A small image diffusion model, trained from scratch.
Model: 2.11M parameters, 48-pixel images, arch uvit, activation silu, patch size [4, 4], layers 10, width 128.
Training: 9100 steps, batches of 256.
Data: trained on photos with spoken descriptions (Open Images, Localized Narratives), 203450 training examples, 11.5 epochs.
Rows from block 2 of a small image diffusion model, named by matrix and row number. Rows with one number belong to one neuron. Each number is 500 + 50 x the weight over its row's rms, rounded and kept within 0 to 999. All counts start at 0. Numbers have three digits each. After the name is the row's rms in percent of the matrix's.
After each neuron's rows are labels from the 100 images, of 14848 (inputs lightly noised), where the neuron reaches its highest value: "colour at peak" is the nearest of a few named colours to the mean colour under the peak. Only what is clearly more common there than usual is listed. The data: photos with spoken descriptions (Open Images, Localized Narratives). In brackets: how many of the 100.
# fc1: MLP up (model.blocks.2.mlp.fc1.weight, 512x128), inputs 0-63
# fc2: MLP down (model.blocks.2.mlp.fc2.weight, 128x512, transposed), outputs 0-63

fc1.266 087:474579444433470517428560555487424507554495470532471461556478539490526506506488415461422559524501489551489533477491395462475440531522416460513519459515415471518557586448580540619543531564481577
fc2.266 107:395376550498481569555476506504524532415571579482527470473407484537461468508500522641540442574384476521497535462474520604499506491465464545456503596479501527464463466571397392444521485472585479
colour at peak: white (29); pink (27)

fc1.405 111:461580476388553476506422527546426434536542512487528528486484467598561503520440428505496481474523514539512418478499548507492497458581452556511553492454401497506597534556424384501460466435450378
fc2.405 099:476456550477520559542395476496511533461510494466494581545446526484496487405501554496393462499530451457499503468470557541508548606425530489489529457419629426485497459428488626543477547514462413
colour at peak: purple (29)

fc1.195 060:536469528503461486439534529465469583535509574471574515571512529414568559560464541502598561487490438535526605500474467373450389482603464551540508443483568495585433455445509473503522390444531452
fc2.195 074:447426494591523517563542434542475430436541501573498485412468501516496444528532509465404405526397537501525491541563526553511459573538463432454525503536472494527557508530573469455485456454538569
colour at peak: pink (44); white (30)

fc1.359 120:429426448497541396438430479554520434532494474488512472519585545551479525554473497491593506562523540504489524469409478480528444565473462415553518584480505525528481425452491540575579442603536476
fc2.359 107:473537520482482481568493459497387481547566570561618540514555499372479483485534533470506431487448470466468597491551536614531477520469518526475451502535473562487489468505436519460537497442481475
colour at peak: grey (66)

fc1.314 111:491497433544467406479524489458411392505587447459490523552477613549482549549468534497527517532546549601444475465502499469511440487445407490542453412486504409511525568555539503500623478547574545
fc2.314 097:463513559459481573443462546515558537486420505543481482431552473419514503537519452482455494573470406398503472512426511458515549494530557523498552543485430547487494465485461643507463513459424516
colour at peak: black (52)

fc1.72 103:479545487432549490459609530454431474503460436537539438480430611498509474527535615454430556491511481507494434501521491552449529497495521555499668484400534460416461492548426610484475473556523514
fc2.72 099:436515451583486489514595454466460388480475579516502495511525494567474468504521592461442495391573417523471489510490473487584504428546478513514597458440440424434547527544428603424455500494559568
colour at peak: grey (67)

fc1.362 096:541533486530514498496512507470560550536523443502494537438518499511371406549541567541416493548519447485531497411569615480436481519426495465559454459564494594534497410448559513514418523469474557
fc2.362 105:506457504444524550545546495478414457540427588424505553476462495432564490452490506448563551484492541478463447543474415501571600538460465454445533500540561462470494503418466573573540589476553437
colour at peak: purple (38); blue (25)

fc1.20 094:470479495524503531449388492515476474464518542484470499521458526427542517479432531522499486482505475487545540494362477406461510546541398507566446489517501446574467393472466523456506492561606490
fc2.20 099:539475404508477454454428448560486468520515424490601481457426469546386447565541515489432499469443512487541455502513383521479519561543545439488542597543506443521471569485512537507498542459510612
colour at peak: pink (28)

fc1.419 046:552510539489446524475492485469450576529571567533526528570542429448495546569523404507533442564434353475560540502519470398488409478647480569479571413392633525575477432496488473464484442497507498
fc2.419 063:510437488486484439597485480483555446482412487498446513426525536516485451508440479487487593493496479456515438533474460471364461557480465402459493525546422427491476547535641417455525514500439445
colour at peak: pink (31)

fc1.469 115:448541441335500501568410461530507509525524474482546555395529534556537544601566476494472554509469517499554443371497515470481476559578537547438513393523464468515602451603447444486515442474478380
fc2.469 120:518480440469473511604387486516408570449460619431457590446463487537451516440485542491450510486508543487443554412409510477552547536421545442591456454475569473525426480512453524544455518492512480
colour at peak: purple (26)

fc1.137 063:444451506536513455441465453519591516514461452446445485510607468475463478458474599527446539519539622533408527499415537496538591470472457438557434411451441427446472553617518568511483543462548518
fc2.137 074:518578503539489489532548488449408454461481515519410474479467510544468514513451478406511411550412484488539396463505520523627445528423566577518483585508584578497458416469502471587463552575408504
colour at peak: black (48)

fc1.190 066:514491561456513479389549455489564547573478592495493467477481570441456545477543431465428467455507471530512543500498495391483496473605436502453520462553554481570442483447598501491487478423642518
fc2.190 093:551443412509420536554446503525464445495468511447522620450432445403553480537469540536468486521482570556453524509534471514485494547591420541508490547586417466458444638455490456484481542401570444
colour at peak: grey (83)

fc1.67 047:536447520482478424560543469421532489527527532456501461525467466534547471553511443528520471546536398464518460428575465425439357453560458474410647481406635498509386464502527499528511445564582475
fc2.67 058:541534505463402457549489431471592512489420539466484511485593490469486465593497523511447581528518532540535473549521631513472483554459497447503431513542389508490507583532608500508513490445468530
colour at peak: white (51); pink (28)

fc1.146 096:553537518610512466474523507440496542539504454505448498456549483526460331491455512545566514552531435448462517482617589402362521518446503473518496523505501526547441401434466522477517474443500531
fc2.146 114:451470431438485510626437523480409542522499583418506583474417431476467505449548560455422600526489548488460506485401456516596495510474490442537545468540569516490589609486486510550520537489541476
colour at peak: purple (30)

fc1.105 120:499498476456445485532472427505539481435470493600396531548489477501521504510642500530414444523561466563399534536448460557481488482469486388533491552492487459471550483543558580453467512460543459
fc2.105 107:417565496547460498563536556439435566509544549425642536579549555485531484491430497554547498558399558402469496584575547464530518499445487558504554546502515516576476480539348518556555524442467441
colour at peak: grey (72)

fc1.443 079:574491514542470499515533588453542502480428497468511520391460485416531559587471452441386444544470480522573476486508542462492420508517514513552582561579435545483511545565556480531507489529440467
fc2.443 084:464549467495562510469481398458563468549605555537525489600580491552504520477607475505503420458490575506495443499518479496513534512486577488449494516441604401457451482505537494561430536506535579
colour at peak: white (69)