{
  "model": "image diffusion model",
  "conditioning": "none",
  "objective": "epsilon",
  "norm_position": "pre",
  "hidden_act": "silu",
  "qk_norm": true,
  "dropout": 0.05,
  "positions": "learned",
  "residual_init": "none",
  "optimizer": "soap",
  "beta1": 0.95,
  "max_precond_dim": 1024,
  "adamw_lr_other_params": 0.0024,
  "decay_fraction": 0.3
}
Rows from block 5, named by matrix and row number. Each number is 500 + 50 x the weight over its row's rms, rounded and kept within 0 to 999. All counts start at 0. Numbers have three digits each. After the name is the row's rms in percent of the matrix's.
# proj: attention output (model.blocks.5.attn.proj.weight, 128x128), inputs 86-127
proj.0 100:557510566510463546576570543512516472424481506487490552520461496463544502501531485488556517505425472506475442559567508536487446
proj.1 088:485399518504399416471565557458470528529481496534495539463442555518486501471511512508500519522515513458441493498486521484497479
proj.2 100:583400552454415503414525506469524485482448557466512441519470459460490466534521540521495452484470517534546567470431530486472486
proj.3 103:537390492517475617484654431505498421451578491488478524504523473490518515488502503481550529521490464578515507514521474531496473
proj.4 103:547490474484599503554472538566544527542432495475476559459469547548525579441493575496464509497513476498511430469525561498450450
proj.5 099:541474523457465543464563479558577488452489500438444424521526520461483554603502527521525542467538537536598507458445464561490520
proj.6 108:336404487529671473538477441465483530501516516525502474488497558553508490508444458498522545537487474490505561563553487453520500
proj.7 106:406504428483502544634563572526534516557452463523424486536516475538479492526520463507495433444467495520582455500505469463570537
proj.8 087:407487475537480473425446535449531454501579513452441487487542517566476528506519505533489533464540475547576552458528469479539525
proj.9 100:555526491487467514563532589418520490516493519478455491531520560497517492488483544516516570537531542479506478462491542523424479
proj.10 105:446415512559437419453434520502447493517528476512511494464511518466465421461457507457467523522516493499431457497550483452488491
proj.11 109:483457529494522483532606482507435481448553504469519411540545490440528437570492514483489557524551553496421444487463442566508535
proj.12 098:512435465525522469426459415521490471508555485521494481487537493511475450486507436467530464513500524479520528528481452482497550
proj.13 101:580476470559502511406477478450490500529472493514514501461486435503468491485500448492529482487460463476511466536537494501552519
proj.14 105:592570428585556539497563560439503466467488495503450520517471560457491543448479492493482515474496510528560491540530493508516411
proj.15 105:451662417534369487512631455535454498558485492500512472451459453572505504508518524479482455456507451571487455515444489494453504
proj.16 094:461565442550616475527478531577507482507506522510516520507533579540534522524497516514486547477538482556510481519543537548498472
proj.17 095:448543457417461496504440544484530438495540530560499439551484539443498435456452466510494514472527514527535508515459520524474452
proj.18 108:438533490505554529571413551466551488430496554533529490543546533426525531555478537511502526525505527520581549497507505548575527
proj.19 094:529636544506503627498517498500465539547464490519446498518509514604526495527510528530469575518528493490466487476490501499545513
proj.20 094:451538507500540562548575474540537509525420510468458455498503523538474468547510502482513473429506514522596462507435507494492498
proj.21 092:555536549533530466561481547496497478460522494448492532505532535512491470491470532424480532540503498535530471518549522467444492
proj.22 101:371386497526547543410499442536531551526445516524511535512419563474526551453488415546516529528542588420444504553420605470405423
proj.23 105:456509493433471455442521514483436476479540479486531486526485410461501424446475451479476482556442504448409499514549478471495492
proj.24 103:474514547491555513519570508439451533455552466505503471495486513558536531540528464533516565549522481490391500501562484548561544
proj.25 102:558476456467591385434404532506553529560417464522423484485470533520457511479513518484504474468537546457577438476408531510460503
proj.26 101:507508418517474529492505473490490565476439445578445528511436507487436459478511439474504493506481484485516528518471490407545468
proj.27 095:534424554509637488538563524524477518469533521513525446570489460477538488528522503532481481528509511549486576458428504460514504
proj.28 101:557497539564535478361481490493484532499523429553444534476531577548516491474516508443503525529511456526501450526576469474543530
proj.29 101:463554514503547467609559550441551520513490470509455515467501463599515561543562494518534477508504472482519540476506508503548567
proj.30 101:561557448536431558405549361622492460469582490506490495497504475485531446461521515452524544546498480500456484524506435486516519
proj.31 103:431474437475402476457484538412486504466463497490507481490509517478505514558521477542488542494511508461498469465579500547596530
proj.32 099:527443548472573505457525505465479504502514509478480544504482438524528463500514498506508506572451530490462562477507560452456467
proj.33 096:430448512391597523511568365529481466505490491472456561500490482496509498466502502443466546540523530437473416516548484507495488
proj.34 096:525416486590400539418699445463511498490455492493482449513492478467486477482495526467510451473471492518566466521448492498505475
proj.35 092:529588519532453493345407440512503509479454487516542488497503507423421474475444478445515442455473494458542450521498460527535508
proj.36 095:434496571521486570518573523460476496555480466456527457466544496531435408473467573446482469470492481474516448412481539446414532
proj.37 097:493466492473510532422437521446452489502473472475480413495459494489468504506510500524483526462547476510496458459471498491502494
proj.38 105:417487552539480479488458444512501516511492462526549533466539454492493504515510529490486436464454477522505474449520504522542579
proj.39 098:525576522496468575576458489490499540526492538571506456514435563555531491505469395529463539489536508477485491574497503474517486
proj.40 095:495485475433425487540480551427466511506509544567541559528493498459536441510533473461482484535524550472440509521447522488472518
proj.41 112:565600403503573464444334495573490535520503497508509502504462449535505470507536487515487480500484508476434535480467508445475543
proj.42 095:466539557514518493477533468531474553533445526502567602456438506534495505460524503513488425466494457467408504476472581426429443
proj.43 103:565514476426534365488503594515487555475488410546477551509499527485455500509539516509508507481519453548495560426484536465481490
proj.44 103:594552439414513543487483463486484502479486541459575480491568480461489469574520530493487484479458502457540501454574486497562588
proj.45 093:549521526473515521609563512544472483446552437454515513480524448453480457520554495500555515553494525489450560434485523481475535
proj.46 101:416466496554553464486553494550516598428444486558515544527497532540522522568542579467473507521531497535525583475388517457511515
proj.47 105:443435440468537418514444520575521422474549562513499484546511473456494496440472543490418465462500460546550502479532447508552482
proj.48 097:630496630519547598446518481390477466522533479494469406507494504577485486467441438507495491458493468562516484558502482471505450
proj.49 095:445533550551500567564462467501459555544471471465527503439532511523470479509454470454542484535468505436455436538573511461474540
proj.50 101:468496536504459523390422488511548484467474564512536565501526491460498507503484475439502494502536509514542422576481473539515523
proj.51 087:475518573509463549548449549424497439475564496497472538497445475528505529425496521511458513460549447595473510475434465541484412
proj.52 103:483442423464490426491478469626444494556538577443537465502537562477540423544483517513507562510555541501428464498520524523465485
proj.53 095:386484463530385456446575441534518513557502518479497470472472559505477521481469470535491480449562527515487501495456558500380451
proj.54 099:427458546476431426551527397583524528517489535488538480524490563484530514508486539515481506478553532509466494494420534523443482
proj.55 105:513581445603475612477522483545529504464526487482497517546511443445504500523526530509509486521484529503532567451449525522499510
proj.56 101:632533482441461471482385485564486503510500476479468515516501465495515514508487476484489512509481499522520485526519463533525492
proj.57 099:484448465487495513609504625434491518475458446497510601505501445464422508489507518463504447490479472502475519438482526478483486
proj.58 097:563507504475474534546540501492411535518555474457511429491551539484472471538455507503479568501579484507444491450539450488525525
proj.59 101:526464537529486395542534534452527463543484532479509541466461441517497592487501488539485502472517477484502471492517499559526489
proj.60 089:470452470501450565546583425482519485478511499509468525518489518481530526523547551544529548504523507529460512471454513542504478
proj.61 099:473448472479487490553462511591462500529548463583498477504482457478506540494497495538509504477513446561459529486470447544564518
proj.62 099:482454512534486441544449592421552484506447473546438549483486450574531530490570522495528481471458455564578465505475497510525512
proj.63 094:559486482522461508474562513520543546484460496640490572542452546507547518500559502495482512484502465520492486501478525507518490
proj.64 103:520489472517559562370498431487522493465497458474502537482554473500445503456483516461502476502477507500577528484500498440482529
proj.65 089:489488487466503513451501439504507550446484478466535529470524534506484504517512555491532486546469533477484557450492585463420501
proj.66 104:513438499493487478405458428526499457522527510513486443478496484500470537463449474534507437476462492516546541520535480508520472
proj.67 110:473594473484502483558556494647526502501509546541551630472530544482489486445503540432521415498466491505509498515532539500475500
proj.68 098:484434505483429583540519432592452499492521489495515524501497490543471497433466508535494507501467444545477579503528510420469444
proj.69 097:448462568493468541535439532457427566543455522541566456494497480383511479574479539481490471504491521424424457468489460563559558
proj.70 097:462455535536614471468526505484489476530489503505512438536532511408476389539500517485525482447485501538512475455448524487447490
proj.71 088:500584500501420553440440439522520499502487532458518511531489479499514525496515531525500470506488503513518556486446532461421449
proj.72 103:419519476536515502482555465443536517492512510563560534520531608448548499487505562498518516514501482493483480488521543522505519
proj.73 097:529591472427589467547564521397465497505496448491522553447515454465455507450456461466547448516455553481482517538474473494471476
proj.74 100:454506552463407502504484465504520512520456513498511585430506534542460561423468579477478454497488491522567547484505551473463471
proj.75 114:510584478548569588539518432480495407525570522418474372458482376562527483489481459509561500521473534522491539564423456551410491
proj.76 089:475448462469519451438530553352528480519483556512485399498519526443476508562465467507560483458504512526609481542483454541542523
proj.77 096:498578495540450566495457542483489417469537455533465535482444435577528502419546511509481458470450444595473542486487517485455450
proj.78 100:373529593559494461519562523470541430487505532496482485536519539466487478451479514467486477471449478514604487537570469478499459
proj.79 094:502513482562564437573534588448500494537503481503506544502538559434490416453463538437485469505441523484480487475539535418389446
proj.80 089:651542460481496410530461443575502494554485541481504367498501548474490447507431496543525503509451536448553533503541541501456495
proj.81 116:550523581374415410559391512537529484448513537456496445553526548535522495569521517501459539469537466517583470492543476498581557
proj.82 091:518452495564543561467554546488527458468542517474453504525454565461540553492535451534525533475560531471481462532509478567542454
proj.83 094:492446485533510438414523452439467427527496460456468457436478427562518521443530555506486456473447466525518466488520471527446483
proj.84 099:475508480471479466438490359509485547496474461551535533485459377516507504468500466486499430549396517473441566523474530475467540
proj.85 099:472440483403464509386469356509518481492504544480485559496501558511528528527560522531487542505567538534502527477483568497449473
proj.86 106:539591457576559543491509585534513474507483568500540463499490466426514564492467505555511508538487569432493529510492524576511507
proj.87 100:481450486562488485431479430555434445519515519465503460524493445427545486482475511514479502486483560504413416480495492584449431
proj.88 110:491568564352512437576545513492459457477532511449471433558497450438499429472466474479454509491502507537516495517488470449493431
proj.89 100:444374569403492534564523444567502516488500481501508568447519480571526541519549520445469545530535456508502451523538469503536586
proj.90 103:526514512588529493533538533504440594539473554477559460533551558433492479553427552510447477537502538440462542470520493432542518
proj.91 103:416519458519496427413372511496512498525443466475426493478476443519474530478482502468499449498480509486559455503495469504520504
proj.92 094:493555548601432575678528538501519547467462449564459587483453513551516520526595455487489577527549506480464473514486528484524543
proj.93 087:506440540555609450470453456552512480594532510531494471513534480562527475552557531529497442459504509505486511439480479521524582
proj.94 101:502437568462567465437549451531546483480489446507442456495517468511492490528546501515549565575471520468548533470515531483488572
proj.95 094:619592496529533479428548563520468498517455483510517577421464465524483548466504505506463469483497477497493496501502500462476477
proj.96 096:541396506522534489491501500598459415524546509492494414481533399492473475472457488487508419451459460564555500531493371532545508
proj.97 099:569548495486450451466521579487429554490500442528479506456461508575489512487470397508498527541481475496446514556591469447549478
proj.98 104:460538512470488592583478448580496458544496499516504471463542497460512432515539466443583466496508561504490423585432488554415525
proj.99 086:541489477519532542498485505462484481482527517510510555536498502506513434488522526488460559516566509518452507453439519490483497
proj.100 087:499489485534439495402478554451546501425500511512457520557462489468512502549562470522535513523495525474511573496443480481517489
proj.101 113:507532583491510444538461497491514425434540515448506541471522492494505546499506522484530538490518501561534475527500476577505472
proj.102 103:395498507433483415464550461494549498486501514537514542522525552469528528508514547501484507472525485518524472478523501539529512
proj.103 108:460418554525505492518493478523437514449491471471502521480457472429493521471453432488538508546484529457414499554512478519516436
proj.104 104:473557619497481516579568506563512468472514532498507469505488452492539486523544512513511484481492514502504514486455489541534513
proj.105 102:395484498550487540522598454522552482570500452505465493504567467532507492515534508483510441506422525493555472500567509513524580
proj.106 088:411481428543445559431534410547499475538552497509509511532549455563506476524502485481463449446510491584541487529463438498509534
proj.107 096:469481604504508494425463418608528511471488515523483524516469553480512586493524515564498513519526541452502534474515519545554482
proj.108 100:567447484500504582501440456474545485489567511454487504548576470526513488554541518508496507543500540503562563468521483471518561
proj.109 103:646533509394411547475463486394469509536531472534492505555532542486485454494495490502478473473547486537469511481478516473495485
proj.110 102:489477404369533510561422456518456453437556472450529543477499507497544520523531484487532564532538485540415464518532518559506478
proj.111 098:519429475510534608520489419418539504523463526482453463497479497595514510475498498544458494493468515478573548492520527446511505
proj.112 103:471605615550457553487563411479515532503494532498518509492484591506518530522486515512514551488535494486499505517484510504466486
proj.113 087:563535531531635505560523581474443539467538555525546462487431537447545556502487456545525566515592478473403467568480422581602483
proj.114 095:513586550534506459508525465580596448501534554512473448582548539459542494567534505556521520508508579455531542484482482553521510
proj.115 105:576440493465455638476392467520459449470531519494538489506493530492487482446448462493476479465480490514455474539549487504491429
proj.116 104:502572560488504501564503561558492565597471472529489449461453504535441519483477402542526397455496479463472504520490497478512501
proj.117 105:460638453482361478486623484477555512448507523505505556532541573471495514506525516513495539536527518466549541474535528473543525
proj.118 111:557525437470399566486467486511526531487530527519469482531520481529539536510477497503466577579498495501565551519547450468568560
proj.119 106:589541468419541509471466524477512489521452536484508533542507505408534485495514562485468486475488544508513451463469548523450448
proj.120 100:531405449447464495311497473516509506573483489498479475520536485535489483489477501504461453468450497507540500487535511438506487
proj.121 105:493498454403598505519473498578480512520511470567515533439482473593513511536571500483503487479492426553463515539488476476491544
proj.122 112:518423486502531524548517523450538509502491505502575531501529453419455478546538511493530388489481537488533577446422552503467549
proj.123 106:501450553468512447472497536453513545472519469488483502524499523496476525508480466512534515544509532465495585501488505497521495
proj.124 108:530539455445465513442521467442488490483507483413484467457508460546551558546540503541518583546508512473475486497551497548523532
proj.125 116:462468363564526463557474604559527455471484567399486442556531575466480466507478514531460580471537529477581440485562520490504468
proj.126 104:586527426628576568319480402497482531501441475557543519423514516531479511527488511472494480459499447507506456500520455527586540
proj.127 101:458472529480462467597384609361529517509438503532496509495480549469464489458492537483490420426508474542546493463440535473455449