From a checkpoint of a small image diffusion model.
Model: 2.11M parameters, norm layernorm, patch size [4, 4], layers 10.
Training: soap at rate 0.0052, 9100 steps, batches of 256.
Rows from block 3 of a small image diffusion model, named by matrix and row number. Rows with one number belong to one neuron. Each number is 128 + 32 x the weight over its row's rms, rounded and kept within 0 to 255. All counts start at 0. After the name is the row's rms in percent of the matrix's.
After each neuron's rows are labels from the 100 images, of 14848 (inputs lightly noised), where the neuron reaches its highest value: "top examples" is what is common among them; "patch colour" is the nearest of a few named colours to the mean colour under the peak. Only what is clearly more common there than usual is listed. The data: photos with spoken descriptions (Open Images, Localized Narratives). In brackets: how many of the 100.
# fc1: MLP up (model.blocks.3.mlp.fc1.weight, 512x128), inputs 0-127
# fc2: MLP down (model.blocks.3.mlp.fc2.weight, 128x512, transposed), outputs 0-127

fc1.221 107 [166 154 126 157  98  96  87 108 134 132  74 208 136 145  92 113  73 160  82 109 142 143  83 126  90 153 127 116 142 148 146 129 133  93  86 160 199 157 160 153 177 161  94 135  96 182 157 137 159 111  78 193 114 208 148  97 148 127 121 122 136 116 136 171 161 140  63  81 119 119  44  93  71 113 125  86 150 176 127 148 147 153 131 146 172 120 139 115  95 127  85 131  94 144 158 152 103 123 124  50 146 135 139 108 153 109 146  95 154  87 186 113 133  57 111 138 102 167 105 136 111 163 133 123 106 119 114 128]
fc2.221 091 [110  96 204 122 135 129 131 129 160 148 201 102 142 102  97 138 167 126 131 140  98 185 127  82 139 124 128 114 125 157  74 137 112 245 134  49 113 102 129 153 101 179 115 141 127 114  71 112 111 144 141  83  97  74 106 179 144 121 159 175 126 192 103  71 151 149 101 154 115 154 146 147 139 121 135 123  96 122 152  77  53 140 165  51 146 103 188 134 170 121 136 135 168 123 108  94 162 143 127 174 105 112 134  90 146 132 146  92  86 161 111 174 115 133 103 151 137 108 163 145 167 114 123  96 106 104 143 102]
top examples: text has "sky" (71); text has "clouds" (30); text has "water" (27)
patch colour: white (67)

fc1.163 100 [159 128 117 150 103  94 116 128  80 168  98 131  79  95 149 116 172 151 110  96 153 160 103 140 156  59 158 104 126 141  85 190 140 155 184 134 122  92 134  91 157 145 114 128 110 123  95 126 168 179 123  84 127 145 123 151 149 162 161  84 112 126 187 183 116 135 183 140 120  95  98  46 150 129 101 149  69  97 130 102 113 168 115 133 135 138 181 142  83 135 157 165  95 141  69  86 153 128 152 233 116 132 112 168 152 103 137 165 137  97  87 169 151  75  88 111 146 192 112 148 103 178 112 119 105 136 126 159]
fc2.163 116 [126  48 139 104 151 112 118 103 154  52 178 131 195 178 135 171  64 110 156 158 127 113 136 150 125 179 106 155 144 128 134  81 153 126  49 121 140 118 117 135  74 123 145 139 162 114 143 150 127 130 102 196 141 120 154 130 135 117  85 138 144  88 102 133 149 115 134 112 147 158 134 196 131 137 165  92 191 164 117 134 138  46 149  95 135 150  85 129 130 141  85  67 168  49 206 132 114 193 140  58 141  92 157  96 112 140 123 138 119 149 140 119 102 146 156 135 109  94  95 120 151 148 167 151 133 118 109 147]
top examples: text has "sky" (52)
patch colour: white (52)

fc1.225 075 [140 140 117 183 169 105  94 106 134 137 131 199  68 104 136 126 140 110 175 200 153 187  96 182 131 124 117 165  83 164  97 163 116 129 163 107 157  96 106 162  98  92 151  53 137 142 152 114 142 115  80 148  91  86 131 176  62 179 182 118 113 125 160 164 120  72 155 192  96 113 131 112 144 164 118 137 101 109 155  82 106 140 143  85 135 115  67 112 136 143 138  92 128  71 199 134  97  92 130 103 114 144 186 147 162 156 140 171 102 139 102 153 107 135 118  53 154 132 109 142 108 123 164 137 149 135 122 148]
fc2.225 075 [186 122 149 151 112 144 113 166 138 153  69 177  75 116  99 140 155 155 184 100 186 131 100 106 124 122 119 121 116 154 131 119 191 153 150  52 153  59 127 181 122  59  90 167 129 146 165  89 147 122 150 105 121 168 146 128 152 152 120 157 131 155 146 164 102 171  72 176 130 134 149  76 121 158 153 107 110  99 143 155  94 121 132 120 105 107 132 107 161 173 143 103 170 145 121 163  83 172 143 132 117  97 111  60 165 147 106 131 106 202 139 117 137 138 189 140 148 110 113 104  33 162 154 138 120 124  85 180]
top examples: text has "sky" (56); text has "water" (28)
patch colour: grey (65)

fc1.197 102 [125  89 145 156 126 154 113 187 145 103 107  99 131 109  76  97 109 176  61 150 196 130 112 166 141 122  76  99 131  69 117 162 137 139 136 139 149  11  76 166 184 127 133 173 110 135 105  84 141 136 127  86 147  98 132 122 152 115 134 141 145  40 127 139 133 168 122 112 113 170  72 114 181 159 150 105 167 119 150 159 116  95 112 124 111 147 171 159  80 121 130 164 140 137 155 117 128 172 160 200 179 152 141 116 126 147 117 139 134  85 117 171 143 147 112 109 131  93 110 116 131 199 149 113 118 133  84 195]
fc2.197 109 [121 160  73 123 121 122 145  99  74 194 113 117  98 142 155 138 170 111 170  83  66 137 127  72 122  99 139 108 131 171 128  66  82 144 122 117 111 195 134 103  57 132 119 127 179 122 156 144 102 139 145 150  82 144 136 140 135 174 136 110  95 187 127 102 128 112 110 155 114  89 135  51 106 119  79 147  98 117 116  81 106 176 167 222 129  81 120 133 180 113 136 110 134 168 104 127 122 105 181 107 107 105 137 143 146  91 167 107 156 139  89 117 100  86  93 104 124 164 150 113 138  91 126 151 111 139 177  38]
top examples: text has "sky" (60)
patch colour: cyan (36)

fc1.465 080 [116 107 106 142  47 102 122 108  95 109 128 150 150 143 106 177  80 129  78 115 125 147  53 104  79 157 109 115 127 127  85 107 108 170 135 129 137 115 172 109 171 172 134  84  81 113 157 115 123 170 157 109 157 165 149  92 156 176  87 108 140 115 218 132 164 165 103 132 129 103 118 110  86  77 130  78 138 110 172 118 101 140 109  85 146 118  72 136 112  74 108 121 142 136 148 184 205 146 104 151 141 108 120 131 149  64 185  88 134 128 109 109 139 102 102  93  51 157 140 116 112 142 195 142  89 106 136  89]
fc2.465 097 [113 157 147  96 156 112 113  80 111 168 157 146 113 141 121 145  92  78 101 138 101 138 121 135 130 108 181 132  94 156  78 127 160 161 106 114 175 142 207 196 140 180 144 245 130 102 103 106 106 191 100 141 131  93 184 142 173 131 136 128  86 110 133 175 172 127 127 136 135 158 114 106 148 152  87 119 127 138  67  65 104 151 118 209 142 111 184 122 112 142 142 134 154 146 131 114 141 112 120 102 153 112 103 100 105 128 117 153  49 153 110 161 150 141 137  91 131  77 134  68 184 159  79 128 141 139 122 164]
top examples: text has "sky" (53)
patch colour: white (66)

fc1.312 097 [164 116 143 190 126 106 107 139 130 184 124 203  97 114 148 185 140 134 175 145 198 120 109 160 124 106 111 151 105 144 112 126 148 162 114  59 173 124 116 123 112 109 164  72 126 147 130  99 102 162 137 123 133 117 160 120  97 155 176 189 114 160 125 191 117  99 150 216  58 158 123 102 169 111 117 138 143 113 110 136 110 120 159 125 102 132  86 126 111 166  94 109 115 101 161 151 110 132 157 111 100 164 129 169 164 146 169 143 103 157  87 115 153 115 174  64 161 164 121 117  82 198 171 123 131 210  90 165]
fc2.312 091 [149 162  90 180 150 110 126 171  67 151 142 170  70 116 145 150 146 125 157 140 101 117  68 102 124  91 116 159 117 196 127 119 156  91 128  61 140 130 122 129 152  73 113 151 156 159 170  96  75  83 139 136 137 140 159  87 110 116 166 157 166 113 145 150  85 126  79 202 164 145 142 118 147 168 147 154 109 136 178 151  99  67 124  94  72 123 120  82 161 152 115  86 138 125 132 109 110  72 138 114 120 135 156 110 200 156 117 134 109 128 120 117 160 137 143  95 104 124 134  95  83 141 157 119  71 188  30 156]
top examples: text has "sky" (65); text has "trees" (59); text has "grass" (26)
patch colour: grey (73)

fc1.379 089 [163  69 184  93  84 109 154  94 145 187  92 139 171 115 166 144  91 115 152 100 162 133  88 189  87 114 175 118 153 150 147 126 135 145 125 146 156 172 115  91 141 198 187  84 111 101  88 191 133 153 127 144  92 116  74 155 159 145 143 175  94 152 125 168 153  57 229 133  99 124 140 143 163  75  82 104 151 121  96 100 138 136 117 118 118 118  89 165  85 160 126 148 119  85 163 125 132 109 148 152  93 106 144 136  95 119 166 123 127 195  76 111  81 109 136  94 119 112 128 134 126 131 101 156 183 144 116 132]
fc2.379 100 [109 123 138 117 123 120 100 165  89 103 131  90 128 117 176  69 147 173 136 130 100 107 126 153 156  74 137 102 182 134 165 168 124 142 122 133 110 110 138 116 119 103 115 160 154 130 139 131 141  86  92 141 124 144 114 164 139 156 152 161 131  85 133 118  85 189 171   0 200 121 130 107 115 117  76 154 100 137 208 118  86 104 149 196 106 137 121 133 159 109 118 138  76 166 169 112 165 111  68 132 146 134 159  73 117 146 110 137 193 159 118 193  86 146 118 136 121 116 132 164 175  94 126 111 142  64  92 119]
top examples: text has "trees" (56); text has "sky" (53); text has "grass" (34)
patch colour: grey (71)

fc1.217 093 [173 135 129 109 118 121 128 122 173 107  96 142 178  98  94 162  31 140  79 189 122 116 113 102 118  98 160 132 159 157 156  88 101 115  95 115 166 176  82 126 100 151  94 108  96 114 115 146 155 143 108 105 153 104 114  72 121 151 130 196 175 188 142 147 162 191  69  80 103 119  95  64 134 168  78 137 173 117 143 128 147 130 155 141 149 154 179 133 158  95 161 144 140 173 159  82 117 134 147  95 173 178 126 174 132 126  94 154  87  80 158 136  99 131 132 151 120 177 107  69 156 123 153 153  94 162  95 140]
fc2.217 086 [145 104 148 168  78 130 109 119  94 126 148 108 111 145  93  86 181 111 134 134 100 171  58 115 112 157 110 112  94 148 138 153 118 151 176  98  75  77 221 101 141 141 144  92 110 132  98 150 104  77 182 127 147 169 143 118 152 103  86  81  86 122 146 135 147 102 171 102 144 157 127 187 102 177 230 171  42 136 160 122  80  96  96  68 128 101 123 170 177 130 126 162 164 121  85 108 122 124 127 117 117 118 126 114 123  92  98 156 178 140 112 118 133 154  94 140 147 105 169 129  89  67 120 121 126 116 114 112]
top examples: text has "persons" (28)
patch colour: red (42)

fc1.34 073 [156  95 190 138 119 143 210 127 116 156 105 144 121 159 140 124 117 139 135 131 140 115 155 139 152 101  83 115  96 112 128  95 171 160 136 161 123 155  88 206 109 186 147 168  87 148 110 138 124 143 112 132 145 104 104 134 137 175 114 139 112 218  97 122 138 122 155 194  82 155 112 159 141  32 141 124 114 145  68 142 132 120 184 140  94 174 147  76 134 135 169 170 150 149 118 125 106 157 157 133  61 104 111 127 140 138 130 138 167 104 118  99  75  60 147  56 141 164 125 166  85 146 107 120 197 123 157 156]
fc2.34 092 [142 138 104 107 122  89 138 164 110 105 135 126 157 123 183 145 123 169 116  95 156 118 126 162  89 175 158  91 176 121 146 148  98 146 132  87 124 127 181  55 115  56 143 127 187 154 137 100 104  85 159 100 101 185  97 129 139  98  86 139 124 119  97 130 109 153 121  72 143  95 196  74 153 142 131 165 134 119 168  84 131 122 122 139 150 140 108 130 146 113 104 109 109 121 171 182 118 115  46 138 195 153 162 129 159 148 122 162 150 182 166 126 149 164 162 162 142 123 136  78 143  62  79 126 113 133  35 180]
top examples: text has "trees" (54); text has "sky" (49)
patch colour: brown (73)